From a checkpoint of a small multi-label audio tagger.
Model: 1.98M parameters, log mel input, arch efficientnet_v2, norm batchnorm, activation silu, depths [2, 2, 5, 2], widths [24, 48, 96, 192].
Data: trained on single notes of musical instruments (NSynth), 184686 training examples, 1.0 epochs.
Rows from block 2, named by matrix and row number. Rows with one number belong to one channel. Each number is 128 + 24 x the weight over its row's rms, rounded and kept within 0 to 255. All counts start at 0. Numbers have three digits each. After the name is the row's rms in percent of the matrix's.
# convs0: expand 3x3 conv, stride 2 (model.blocks.2.convs.0.weight, 144x24x3x3), inputs 0-23, a 3x3 kernel for each
# convs1: project pointwise conv (model.blocks.2.convs.1.weight, 48x144x1x1, transposed), outputs 0-47
convs0.4 085:116140165138137195135152135082105129099113131088160089124103154160165135161177128094141119129133118138112132125098121138114097090148087148171159104128147099128104150136172165164121181118159117141135156121086147080146111153140116125132178114105106164191135149125143153145097153118133130100139123148147118110184122118112111122109121140140131116108115116102146117107120155109136143134134127119077110117135106119117103169112124119093113134129143169157144154199186152117105095126128141143115130122139104132120068122143134144088084133145105114160174137133150122164116121129141121077123137123083098150130144123127147133140135161159150159139106148137138129
convs1.4 089:138152171103137124130103114148127159107127112143134129104150060173097090147167143131127152160146104129107100106120122114129149114185144112127132
convs0.33 091:128103119131099117161118144147151129077127122160155138131154111164115061128111158104099133153155142128132161078136103159133154115139153134135121150124107194101071130127101145130145125163128111074140112139124160120105112133127183107140073119154113160138111103124137127123124128130123186135098081107142130092112173154112135130130137066122130162110123107105166165137133135129106119138130101098142093166095148155114123108157164159136084106088120165141141100094123123113116150167135113157139099121165139150098070129146094119153182140111111143107132120126113123088116113166126109124131093120108145106160115118103114103140152132080119130149129130113140114
convs1.33 103:131135095151147141124096107127127093159119100132127128110092115103177135101108099177128132103159075131141155137087158151164114099134154134113129
convs0.43 101:159136122130161138128101096078114130144169145166123117094123134056143136127120117134127119131142111103110145137136153126144118092110124117147136108118087155095145171129101134132107102109131114137148151155121140102118093098140174107058106114168143153104147106104143127164098103169162135094115111133114145113141110095091083122106108131121147141138080117097104153164109081149144128105122144081102190136123121140149146065157148141103084115126106125160101096124141134125111169115098127136102126156114108071096125105133121121130185118101120132117130117109096135141143172118150131148096146144131103132154114093125101147093151147119112109138154109151091098
convs1.43 108:129135148145194126143140150105142094149129146101175113159135110120098126093118110121088128120140175115159144110154140140148112109163101117128081
convs0.45 099:102099104100135162164156158116070116142085145115182118131147136115140141110128171130139110170146132112141108088165134109100124168109130134136112173124148186157046129123145119156111111125141135123121142107102086096142095097119129126138154114095100114144164153156111143169131129116098117151118124109138140089161148135108181147152152146134112107112142119086104135109097083111105145160116152153130104159136113151152137102155093158130143148071088129133147136133169144130120126115115139170153160101117145146145110106140125126140136134126122115114135133140154090140179150075151133121109088138089133171135130146109152139168129138141150101122082135150111135
convs1.45 090:130143122168132098122124136142112173121124106136122100162133130146137059176152108097112134101128083086116108118127110115141128103100157142089139
convs0.46 089:101133124137192155102066112139158126107157123142113119102135110100122141117131132141134153150161111086126152127124145099132124103137128125107170131142103117079188177169146092089136128126131127138144126104101159119167141095080163140130122132146150155100099123127166132139144152115124112109152166114115151170161114127093144132143141136110101141167115089147130117118149112070139159113113167110064108111145123133116155061150146176163141159142150130102125114091154139143104148120101102138121136125128172085102154162122134140105128093123121148120090110129137184152110117112100124127153126112138112140169141106130127136156140104129155136104185126110096132
convs1.46 101:158136154087113102093113160150150129158145151135150118174147146133126164109137105169105106134113163111135128154117176122106094140119145139174106
convs0.70 090:130132121127159143124098085085124126128148112125125116116115135112113111122153145148137115153168150086126158141103122154129140122084131165162121138118146122072106100158098126133131096106143105131152145120114130145137126144142143096102092131172101125086172110105137146123099149138105153126089134125093123153129146156141112132115136181148178153101098126122097123159151090153139104090151173083094107113141115135145145099185114076109113128113105167107130067106161119107129132150113154088086082155131088130105160118059101124118135102101160152108118103123088137139092139165142106132083116121143091127141104124113155118134144146134117153108165125109112126
convs1.70 099:103147149164155152098133151113122108149096106156126128074177156112102149109120143153130133114147171117145163133118115159130130129136148122139065
convs0.94 103:135150082082089152161126147092102081154078133139141150085152118130149143147109131149167144115127189145124133105157131112083138164126075157111142124119128141149132163119116149129105085144153159128120108122148104139127130100104106133161098093097108141098168138134149152170125106129089131101103117130111149090149114141136126132127157118134096122096145148123119099135094094080124161108126124104101116170110140100137148167144098103100160127162116135137138176146118146105118115156119066120133111110115150125139133092139139084129104158101143113156105115119140154136111103085122135083112105122126135150102124091107178178105103128096143132124073125114146110
convs1.94 095:110162151159166051131122148109112145123098167123120133159162136110106092104129131087140149127128112138078122124114154126132125114127147126108089
convs0.104 096:112119085110143099130098098156157128159164127127099114120138124111129118104127139128121163115133158121132106128086108092154128080134154181141103114143102091086131120122134137137113120084104135130143093113145142099103159143124155075120097152190161155123124099126090106141155153123146116129129109123118180168139134124135097098059131100138083090171113142132121124135134134126131139167145156108141157105158132138143143082179164149147091141111167115156131102147157090179147155111172130068149138152086147082096154128101142135129162139131143135115141121113102141116127177143095137114157146105147126124166118130100089132109137134137128113151135145125141125
convs1.104 105:116124154112137159108114135103101099202102098168121106135136121108117139087119118106138127113101118153151137195149164132127103139121125124157139
convs0.118 091:123128147119152117103156104116125151131137123148124114140122170121148132158128154117105131169139140140120103165139114135109106151076130172112147143131123122141089153179119170151132110118115178127138127130106155118104145144129123109132146117136120138098134135142146160148125081109159143085100098144120136140168152111141078144126147171110123135151084143106142170097179134100133094137099127142086124181138119128106118118130122140147100133108210132113130127159179149159124157138120120117142102143127069106136152111155101150115128140132129100145151114145161097131153151136169099097081090146100070102101154129120130134094100163187145130172110142143126086
convs1.118 100:113123167137161147158099072147149111125078119170124147104117093132138097123129179133127147130106142131111141158133097111172106113164122116143134
convs0.125 091:117130139142160148098123091156137061143147139120095155122157109162157133092115149131130115128120136115136129167153139133105128089158147145139129179132148106115114082162148169122168112114093119112154130114132115139125167171140094107141129138119100132123128173162146129142152119121093126111126123114164128127139135132093118111129191141155110109136120103149144076148173186120126147101129150138165110111123154177195122111116131155175129190129132106091094145129134116135105131102128148085155167150181124123113138168091127106138169159151118124123103138143116163128119145139080130123090123164155139150153148133175096129108132116145147163109120149121142132
convs1.125 088:112117133120144172133164115133094114134115102151152100071128143119150140125088126132101141114072099167133134155111102101128158137135157151085131