Rows from block 3 of a small multi-label audio tagger, named by matrix and row number. Rows with one number belong to one channel. Each number is 50 + 10 x the weight over its row's rms, rounded and kept within 0 to 99. All counts start at 0. After the name is the row's rms in percent of the matrix's.
Before each channel's rows are labels from the 100 clips, of 14976, where the channel reaches its highest value: "top examples" is what is common among them. Only what is clearly more common there than usual is listed. The data: single notes of musical instruments (NSynth). In brackets: how many of the 100.
# convs0: expand 3x3 conv (model.blocks.3.convs.0.weight, 288x48x3x3, each kernel summed), inputs 0-47
# convs1: project pointwise conv (model.blocks.3.convs.1.weight, 48x288x1x1, transposed), outputs 0-47

top examples: bass (46); octave 7 (44)
convs0.34 096:63 58 33 57 31 45 47 47 59 55 57 59 55 51 47 46 30 46 58 36 40 53 56 39 53 53 45 60 44 44 49 71 64 43 60 33 50 63 63 44 48 43 61 50 72 58 43 62
convs1.34 099:50 68 43 33 50 48 41 53 48 43 64 57 53 55 67 46 47 52 53 61 53 59 47 55 42 45 45 51 36 39 53 26 45 28 61 55 53 63 53 49 34 46 68 33 52 68 43 53

top examples: synthetic (60); octave 7 (38); octave 6 (37)
convs0.81 101:28 44 29 49 56 60 51 55 49 49 51 33 37 61 51 34 58 61 35 45 45 65 51 44 40 59 49 56 43 38 48 48 58 41 47 42 40 63 53 51 37 57 57 37 61 52 66 30
convs1.81 105:45 44 67 43 40 66 49 64 43 31 47 37 38 63 44 65 56 39 44 57 56 47 46 63 51 38 45 37 47 59 42 46 64 34 34 58 49 29 62 49 54 62 50 47 61 59 52 51

top examples: octave 7 (40); guitar (34)
convs0.101 107:62 42 49 41 48 60 39 46 68 40 47 47 49 59 50 61 52 42 63 51 67 41 62 53 35 43 28 53 55 56 57 45 49 50 48 49 58 57 53 50 38 37 39 55 65 79 56 65
convs1.101 101:50 45 32 39 42 45 63 51 43 46 35 55 38 36 42 45 50 46 68 59 45 34 59 58 42 52 35 45 49 55 48 46 41 56 70 54 62 52 60 41 44 37 73 50 59 55 43 69

top examples: synthetic (62); bass (47); octave 5 (36)
convs0.124 086:41 39 35 62 41 56 32 50 41 50 55 68 36 46 40 55 53 66 38 59 44 42 37 31 60 36 55 44 47 37 50 50 55 51 47 43 40 65 65 71 49 44 44 60 57 48 52 56
convs1.124 115:56 55 43 40 59 49 55 50 49 37 63 49 55 67 68 25 54 41 44 57 48 41 54 44 57 46 59 64 59 45 58 69 65 50 37 40 37 65 47 47 54 51 66 36 41 61 51 39

top examples: bass (52); octave 7 (26)
convs0.213 099:25 56 38 40 43 53 53 41 41 57 44 67 38 58 44 50 62 50 44 44 26 54 33 67 46 42 48 55 52 52 31 48 47 57 49 39 48 56 47 48 47 60 61 52 43 28 48 64
convs1.213 091:41 47 63 32 47 60 56 57 51 30 62 42 47 49 45 40 63 58 61 53 50 35 44 31 51 65 61 59 69 62 45 72 48 40 48 43 46 57 42 41 51 43 57 39 38 44 49 43

top examples: bass (66); octave 1 (57); pitch class: C# (32); note: C#1 (28)
convs0.64 093:43 35 59 55 40 22 45 59 34 59 56 52 48 73 45 41 57 51 62 55 60 51 32 55 49 47 41 56 49 43 27 51 47 42 49 50 54 41 60 45 67 50 51 60 54 43 32 45
convs1.64 092:44 53 65 45 46 57 45 33 39 46 42 46 56 49 72 55 61 45 43 54 34 57 49 48 50 51 56 50 49 55 48 42 32 39 59 34 39 70 58 38 38 38 46 56 38 46 23 54

top examples: octave 7 (40)
convs0.123 081:49 55 46 60 39 35 44 64 48 57 37 37 51 45 54 57 68 50 52 55 49 43 46 55 61 46 51 32 70 39 52 81 48 46 50 41 33 58 55 55 38 56 55 50 33 47 40 59
convs1.123 102:38 58 66 40 67 47 51 55 52 34 55 51 68 52 56 49 50 49 51 67 51 49 44 48 44 53 45 56 36 68 61 43 58 33 62 57 40 58 65 49 63 74 36 35 56 49 50 50

top examples: octave 7 (37); octave 6 (31)
convs0.66 113:44 38 44 56 65 49 45 47 26 60 42 52 62 56 32 48 49 37 55 51 62 39 73 66 54 45 58 65 50 47 45 67 47 39 46 50 57 35 40 51 48 48 37 53 69 46 50 54
convs1.66 085:37 41 52 36 33 50 47 56 37 42 61 47 66 35 53 63 57 44 44 71 49 42 48 28 51 40 51 61 70 47 68 45 44 33 49 47 57 44 59 47 45 46 59 39 43 57 54 47

top examples: octave 7 (28)
convs0.174 130:62 49 44 47 63 57 45 54 57 28 48 37 50 55 66 44 59 67 46 48 70 41 54 51 54 60 62 73 31 40 68 64 45 55 48 60 60 47 52 52 33 51 49 53 57 47 41 54
convs1.174 101:47 45 52 51 61 37 46 45 69 42 53 49 49 46 33 65 46 54 51 45 24 43 60 37 50 38 58 61 39 54 61 48 44 23 56 64 47 40 53 72 46 59 44 47 55 47 48 45

top examples: synthetic (67); bass (57)
convs0.135 085:53 46 22 63 48 36 39 47 49 57 49 38 37 34 52 60 45 63 51 61 33 45 49 59 74 38 58 53 60 49 63 47 61 37 53 53 53 42 46 59 46 49 61 58 45 51 54 33
convs1.135 115:58 47 52 41 42 44 62 67 50 33 37 46 47 51 50 37 46 40 41 42 38 45 39 53 55 47 39 46 40 24 48 76 61 57 39 41 40 57 58 47 39 43 49 50 47 40 70 48

top examples: bass (45); octave 7 (31)
convs0.44 082:60 39 59 68 60 40 43 32 40 42 50 38 53 38 56 67 56 43 53 52 54 46 31 39 43 53 35 51 72 55 52 68 66 50 51 54 51 35 51 55 54 56 41 63 44 39 39 54
convs1.44 102:55 43 43 40 51 56 37 41 42 47 52 54 72 60 72 48 32 43 47 47 44 42 41 36 52 38 51 50 52 56 56 63 28 25 41 51 47 61 60 36 47 38 50 46 47 60 53 51

top examples: synthetic (60); bass (55); octave 7 (31)
convs0.80 103:69 39 38 37 45 52 35 59 56 40 55 56 58 58 39 55 47 37 56 58 58 56 71 36 44 44 19 50 54 59 60 45 51 43 53 44 43 73 58 57 49 51 51 54 51 58 57 51
convs1.80 095:38 32 41 46 42 51 62 34 28 54 41 64 65 42 52 43 35 50 53 60 50 44 45 41 30 49 39 67 41 44 36 53 62 43 51 47 49 51 63 49 41 39 51 48 61 50 48 68

top examples: octave 1 (60); bass (60); pitch class C# (38); note: C#1 (34)
convs0.105 112:58 54 62 47 56 50 53 44 43 56 54 75 62 50 54 55 68 52 43 65 52 60 52 60 56 49 42 80 36 60 61 40 35 48 51 48 50 60 54 58 59 51 43 46 51 41 67 68
convs1.105 085:50 35 58 56 53 41 60 43 64 58 66 72 48 35 47 56 52 55 63 48 37 47 69 43 32 46 58 51 55 41 56 53 41 58 44 51 55 68 49 40 40 33 56 43 35 38 54 63

top examples: octave 6 (31); octave 7 (30)
convs0.132 082:46 51 36 40 44 56 45 47 48 50 38 63 39 52 40 59 63 64 26 72 35 43 35 41 43 47 66 49 48 69 43 56 52 48 54 40 39 60 63 56 47 39 40 60 51 41 49 55
convs1.132 110:39 50 51 38 55 54 42 43 40 49 68 53 67 58 74 41 50 72 61 33 46 46 57 44 54 34 59 55 57 57 67 62 55 46 37 46 43 61 46 40 47 40 62 38 50 53 48 40

top examples: octave 7 (37)
convs0.239 104:58 31 40 59 65 38 47 31 58 48 44 53 50 53 57 48 69 63 38 64 50 38 36 46 41 52 59 51 53 56 49 51 60 64 55 58 48 41 51 54 28 36 35 65 53 46 43 36
convs1.239 109:43 46 45 51 50 58 38 66 25 44 35 55 38 58 45 50 48 45 69 48 41 35 54 42 64 44 37 43 47 41 48 54 45 35 31 41 50 38 54 43 58 38 54 57 59 68 49 64

top examples: octave 7 (49)
convs0.254 084:47 23 41 54 58 46 51 55 43 47 54 44 55 56 48 61 73 37 45 52 67 40 44 48 43 37 46 53 45 48 25 64 61 37 31 49 59 50 38 56 35 46 57 53 52 47 40 55
convs1.254 105:51 32 51 48 46 61 47 52 44 43 36 36 67 47 69 46 65 36 62 53 63 40 50 51 66 61 32 47 60 45 48 41 48 56 73 38 50 40 61 49 49 62 48 48 47 52 45 33

top examples: octave 7 (31)
convs0.188 086:53 40 31 60 48 42 58 44 59 43 42 47 50 57 50 46 49 51 51 53 56 54 84 52 56 66 47 44 47 64 50 58 54 62 47 42 65 49 49 60 21 38 33 55 49 52 51 62
convs1.188 098:29 50 40 37 65 47 44 56 39 44 48 37 64 40 55 56 47 44 50 66 55 51 30 39 51 37 55 74 44 48 50 69 60 39 61 52 45 41 38 42 40 38 55 45 47 56 49 51

top examples: synthetic (68); bass (48); octave 7 (29)
convs0.286 095:54 39 36 31 42 65 52 54 55 50 40 66 55 34 52 43 46 51 44 46 42 39 54 44 42 39 67 60 36 44 46 36 54 44 47 42 38 66 58 39 60 36 38 41 42 39 53 67
convs1.286 083:58 43 70 55 44 60 60 60 34 39 50 59 49 38 49 55 52 39 52 58 38 44 70 54 33 55 53 58 43 47 30 54 56 48 52 47 51 53 63 70 38 59 57 55 63 31 64 52

top examples: octave 7 (27)
convs0.175 096:68 45 40 62 71 58 44 48 46 53 17 38 50 53 49 64 60 42 57 55 60 50 49 65 42 39 43 40 43 43 47 77 50 41 52 54 48 56 46 57 47 58 47 38 54 51 45 49
convs1.175 094:53 29 44 37 41 59 60 52 46 36 62 59 58 54 60 47 66 32 44 64 60 39 52 41 46 44 49 52 53 67 61 49 38 48 41 50 69 57 64 32 62 45 58 42 59 57 49 46

top examples: synthetic (60); bass (55); octave 7 (37)
convs0.5 078:63 45 31 49 46 34 42 59 41 47 46 67 60 35 51 64 54 37 57 58 54 71 68 46 38 48 44 72 57 61 70 38 45 51 50 45 53 50 49 56 58 46 54 57 41 55 43 46
convs1.5 101:50 44 40 43 34 36 72 51 38 62 49 61 49 41 54 38 40 33 46 40 49 46 38 44 35 49 37 53 47 46 33 64 61 51 63 39 51 56 67 47 40 37 49 63 49 50 64 56

top examples: synthetic (87); bass (68)
convs0.151 083:47 64 24 61 50 45 42 47 44 43 50 48 43 51 63 59 50 45 55 62 48 37 34 53 44 51 37 40 55 73 60 52 54 49 52 60 59 43 48 66 54 67 54 57 23 49 47 45
convs1.151 130:50 48 47 41 56 61 77 72 56 54 35 37 63 55 63 36 55 51 52 47 40 50 47 52 49 30 43 53 56 45 51 56 59 53 39 47 49 52 53 37 52 48 30 49 38 53 53 25

top examples: synthetic (75); bass (48)
convs0.205 099:44 55 32 47 44 51 59 59 47 43 52 42 37 66 47 47 44 44 37 52 46 66 49 55 52 53 66 55 44 58 38 54 40 57 53 55 47 41 38 40 39 59 82 47 34 66 55 34
convs1.205 096:52 40 49 36 36 61 47 49 55 30 32 37 42 54 34 68 55 54 57 41 44 61 43 43 33 49 49 48 45 47 49 46 70 63 46 47 47 28 55 48 41 52 44 53 48 58 57 29

top examples: octave 7 (32)
convs0.6 106:48 37 45 61 40 45 46 58 47 54 48 37 28 39 64 52 55 64 39 43 50 61 32 33 48 57 56 51 47 28 63 68 56 56 47 48 50 34 34 52 46 45 52 61 48 39 36 54
convs1.6 120:51 42 51 41 60 55 62 42 59 59 35 30 54 50 62 59 63 61 46 54 53 47 61 45 55 60 34 49 56 37 45 47 65 54 65 40 32 39 54 55 67 69 29 46 49 51 54 52

top examples: octave 7 (30)
convs0.63 090:35 54 66 70 50 54 41 44 58 54 40 46 60 48 37 48 57 64 42 46 73 63 49 56 51 48 49 39 50 31 70 47 37 35 57 50 52 51 55 33 48 62 51 43 59 58 66 51
convs1.63 094:47 47 57 55 61 49 47 44 27 56 37 49 60 51 57 51 56 29 31 68 38 39 50 49 57 48 40 58 61 64 54 47 53 41 44 44 63 45 52 47 59 44 58 30 60 51 42 74

top examples: octave 7 (45)
convs0.14 092:45 58 48 45 31 41 43 59 57 48 37 62 38 44 48 50 43 47 45 46 54 47 45 67 28 49 29 49 53 64 72 48 44 51 52 49 57 60 56 53 38 47 42 31 63 29 54 60
convs1.14 092:46 49 37 41 45 50 63 37 53 51 55 56 60 46 52 41 61 48 45 57 56 60 56 56 41 44 36 35 34 44 36 63 52 36 68 46 65 60 46 38 43 34 52 45 39 66 33 66

top examples: octave 1 (68); pitch class E (39); pitch class: D# (39); note: D#1 (34)
convs0.269 098:56 71 35 44 67 50 48 52 51 43 42 43 70 45 60 63 42 48 48 47 61 54 69 59 45 52 57 52 65 49 48 62 49 26 49 46 37 54 53 57 33 61 55 34 64 43 55 58
convs1.269 091:30 49 58 35 61 40 43 57 51 52 69 69 43 50 37 35 50 51 62 67 68 46 48 54 59 36 45 39 61 58 66 47 53 38 60 48 59 49 69 57 56 50 64 48 54 53 54 47

top examples: bass (59); octave 1 (47); pitch class C (28); octave 0 (27)
convs0.53 098:54 61 45 71 66 38 59 36 64 46 55 60 55 49 45 45 59 46 54 51 32 54 62 31 46 68 51 76 47 55 62 66 52 55 55 58 54 57 48 48 50 44 49 64 47 47 40 38
convs1.53 108:51 36 40 27 46 47 51 60 40 43 49 62 43 56 53 52 31 57 59 38 44 43 41 39 43 42 40 50 25 53 29 57 40 38 46 41 55 45 36 48 41 60 53 65 49 64 48 50

top examples: synthetic (68); bass (50)
convs0.263 103:42 60 60 51 45 57 42 49 49 58 58 37 41 39 57 57 42 67 41 57 61 64 38 42 38 48 34 50 47 41 71 58 45 38 43 58 29 51 46 40 44 43 55 36 53 46 72 63
convs1.263 133:48 58 49 62 57 58 63 33 68 61 49 31 60 47 76 47 57 60 51 61 41 55 56 57 53 40 51 36 69 45 35 58 52 46 52 40 42 45 46 48 52 45 42 39 32 60 61 54

top examples: octave 1 (64); pitch class C# (41); note: C#1 (37); note: C1 (27)
convs0.79 091:37 37 49 62 48 41 50 37 65 47 53 51 47 40 51 60 35 64 37 38 39 57 34 53 49 78 62 30 52 61 64 49 53 44 54 62 47 49 52 55 49 60 42 31 50 49 44 49
convs1.79 094:43 57 49 50 49 43 50 65 73 49 51 60 35 50 43 27 49 48 38 45 33 53 53 36 32 47 31 52 47 41 64 49 55 27 58 50 47 43 41 39 51 38 47 65 53 42 47 45

top examples: octave 1 (29)
convs0.71 092:42 30 21 48 54 54 55 44 41 47 69 71 48 52 42 40 51 48 32 52 58 43 55 53 49 45 41 46 45 46 37 51 49 67 50 50 55 60 55 58 48 55 47 28 59 67 42 41
convs1.71 098:42 40 57 56 59 42 46 47 71 31 48 50 47 51 60 45 66 37 58 61 47 43 37 59 47 63 34 62 58 43 48 36 72 49 48 36 49 56 44 59 43 41 58 55 53 69 49 36

top examples: octave 1 (70); bass (47); pitch class E (42); note: E1 (37)
convs0.271 094:56 40 65 56 53 55 26 48 24 69 64 56 64 51 49 54 63 54 37 59 66 57 48 37 50 52 38 54 49 66 65 53 44 38 59 50 46 56 42 47 50 56 43 42 55 41 58 43
convs1.271 090:45 27 51 42 49 54 46 32 48 47 43 52 75 37 68 63 44 58 55 45 35 48 52 45 45 51 57 48 67 59 55 46 39 48 35 49 45 53 66 39 66 53 38 44 32 54 50 52

top examples: octave 1 (67); bass (65); pitch class C# (35); note: C#1 (32)
convs0.11 088:47 37 30 53 58 59 46 50 50 28 56 63 54 66 43 50 44 23 52 47 52 36 68 66 57 46 26 53 43 50 49 60 52 45 53 47 62 48 53 55 54 42 38 42 42 60 58 53
convs1.11 103:41 49 49 45 43 42 57 55 27 27 44 42 44 43 42 55 75 43 51 62 54 42 34 40 39 49 45 71 46 48 47 61 46 44 66 48 48 53 45 51 40 39 68 47 60 54 37 55

top examples: bass (64); octave 0 (53); pitch class B (34); note: B0 (29)
convs0.234 099:61 52 50 60 60 50 58 42 56 29 51 47 58 68 42 47 57 37 42 39 37 57 56 48 65 54 25 78 41 60 58 57 47 58 44 55 55 54 49 67 46 44 53 64 51 53 59 52
convs1.234 103:36 32 38 26 48 42 51 45 36 39 42 58 55 54 52 59 48 48 46 55 45 28 53 35 41 55 52 67 49 51 35 69 44 42 52 45 55 58 31 47 41 41 40 49 59 48 37 50

top examples: bass (63)
convs0.100 091:60 40 62 33 50 69 55 59 53 41 38 56 30 58 58 52 64 54 42 71 43 64 41 60 45 44 69 58 39 50 56 39 49 62 56 62 61 59 38 46 44 62 48 55 43 44 54 46
convs1.100 088:48 46 58 49 51 57 70 51 53 55 44 50 49 42 70 52 56 44 55 47 49 56 58 55 33 41 36 56 31 68 45 37 57 62 44 34 65 43 33 36 36 54 48 55 40 31 46 52

top examples: octave 1 (52); pitch class D# (30); note: D#1 (25); pitch class: E (25)
convs0.23 124:46 64 51 39 34 49 36 51 47 44 51 47 45 47 59 54 37 71 55 69 44 51 40 58 54 59 60 41 50 66 70 44 39 47 70 55 64 44 49 46 52 65 58 62 42 32 44 52
convs1.23 115:60 49 50 55 66 52 55 43 50 69 45 36 55 40 66 61 36 46 43 30 46 60 42 47 46 49 43 63 56 62 59 50 41 60 47 59 41 55 44 51 31 39 37 48 37 29 36 42

top examples: synthetic (76); bass (64); octave 7 (30)
convs0.259 110:49 51 34 44 41 56 51 53 52 51 50 50 59 47 59 52 34 61 59 36 64 63 47 59 44 43 56 45 68 53 49 35 39 57 49 56 46 38 30 41 57 63 51 50 45 56 86 52
convs1.259 115:71 53 55 59 38 49 59 55 62 51 44 37 52 51 36 58 40 37 59 53 67 51 38 59 41 55 59 66 61 41 58 66 40 56 59 38 40 56 65 61 46 56 48 29 47 50 54 39

top examples: octave 7 (47); guitar (31)
convs0.134 105:68 63 56 52 54 41 41 35 52 30 40 53 45 51 43 51 47 53 54 46 46 45 39 75 61 46 70 58 47 28 46 36 43 56 61 63 61 42 36 59 45 49 52 60 50 56 41 44
convs1.134 098:53 48 56 33 47 56 41 65 40 45 46 56 43 56 39 61 60 40 49 44 52 63 49 51 51 51 47 62 52 58 57 39 21 51 57 49 74 38 58 56 49 29 47 60 68 56 41 58

top examples: bass (44); octave 7 (31); octave 6 (29)
convs0.276 076:66 58 53 47 47 46 38 39 45 43 67 61 44 45 61 65 44 50 53 50 49 33 40 56 44 56 48 41 47 54 59 52 44 53 57 56 47 57 54 53 38 56 39 69 25 78 39 57
convs1.276 113:52 31 59 42 61 62 29 49 48 57 30 61 54 45 51 52 50 32 41 46 44 50 40 37 45 41 47 67 55 60 46 49 35 41 50 50 52 59 51 61 31 44 27 41 48 50 39 58

top examples: octave 7 (33)
convs0.36 089:37 49 43 40 71 53 46 33 54 44 44 64 41 64 38 50 59 41 33 48 63 48 59 54 47 54 54 52 37 63 52 37 41 37 49 55 28 50 51 56 45 55 59 29 58 53 66 56
convs1.36 090:35 35 62 48 59 67 48 51 46 49 55 52 55 42 64 53 76 35 44 65 51 47 48 50 43 40 38 61 66 52 45 42 62 35 50 45 59 23 53 40 55 49 42 41 55 53 48 43

top examples: bass (46)
convs0.206 102:59 55 46 50 41 48 22 55 53 57 37 43 52 40 31 51 53 57 52 57 41 59 53 49 53 30 57 35 46 39 54 50 52 42 57 41 24 55 49 54 60 29 42 42 58 57 64 56
convs1.206 103:50 49 48 44 52 61 51 32 53 52 43 69 46 46 70 37 45 68 55 62 45 42 63 48 65 41 58 64 44 53 58 55 43 48 53 36 47 66 30 39 57 59 59 29 54 57 59 50

top examples: octave 6 (30); pitch class C (25)
convs0.55 076:47 41 41 61 49 47 37 60 57 40 37 58 64 48 63 71 42 60 62 46 48 52 57 28 43 41 50 37 42 51 67 61 40 54 45 39 45 33 57 44 38 44 52 52 39 61 34 53
convs1.55 108:27 43 49 38 52 46 40 53 46 57 46 33 57 46 34 40 62 50 38 66 59 46 41 40 42 55 52 64 33 53 44 54 70 46 56 52 30 46 54 44 38 55 42 67 55 61 51 60

top examples: synthetic (64); bass (56); octave 7 (26)
convs0.93 111:58 51 64 42 39 43 61 53 49 57 50 69 50 51 43 49 72 51 44 60 37 53 30 44 50 56 61 48 36 47 48 44 37 66 45 56 48 58 54 35 59 50 41 72 42 34 36 60
convs1.93 102:67 56 70 35 57 59 44 39 39 67 56 59 41 49 61 71 54 50 55 41 41 49 60 49 50 65 45 57 37 59 45 51 36 63 41 32 51 57 38 44 50 61 57 60 40 42 54 44

top examples: bass (44); octave 7 (33)
convs0.258 108:38 65 53 53 55 39 39 44 65 57 40 47 61 50 47 54 56 58 55 40 42 54 55 52 51 71 45 45 59 36 59 67 43 44 59 39 50 42 54 58 45 54 29 65 69 59 62 70
convs1.258 091:52 51 49 43 57 44 43 44 60 56 73 62 54 47 60 52 39 46 69 62 47 50 49 52 46 50 50 57 52 75 58 54 31 29 52 51 61 50 45 35 41 50 71 39 55 47 35 60

top examples: bass (64); source: synthetic (63); pitch class B (34); octave 0 (29)
convs0.272 090:55 29 40 42 35 44 43 61 48 39 48 43 42 58 53 42 29 54 50 50 54 64 49 60 67 45 37 43 47 43 33 49 37 57 39 43 75 50 40 36 52 47 64 57 47 54 61 45
convs1.272 108:57 44 52 47 35 35 49 54 45 20 59 42 50 44 59 63 69 44 53 53 44 72 68 58 57 58 44 62 40 52 56 49 53 53 68 44 51 45 51 56 35 44 66 55 53 43 39 48

top examples: bass (59); octave 1 (30); octave 0 (28)
convs0.156 096:53 37 26 47 59 45 56 37 46 35 57 57 63 66 62 52 64 55 50 63 49 45 51 54 54 48 34 76 44 61 38 56 49 64 46 65 62 66 45 44 57 53 55 52 44 55 46 42
convs1.156 090:57 33 39 40 46 56 25 47 51 27 36 57 43 53 51 58 55 46 40 46 42 37 50 36 40 51 51 57 46 57 37 48 43 50 55 31 62 48 29 50 52 41 45 35 46 61 45 39

top examples: mallet (28)
convs0.21 105:64 43 69 44 63 48 43 43 44 49 57 42 47 52 50 53 58 72 48 55 55 58 49 61 45 55 26 46 56 64 76 50 43 40 53 55 66 52 42 47 50 52 45 42 47 63 73 48
convs1.21 090:42 38 39 53 37 61 52 34 47 59 42 42 71 42 43 63 54 57 37 49 56 43 55 61 46 39 45 33 54 63 56 49 30 56 50 53 69 41 62 45 66 40 46 46 39 44 48 63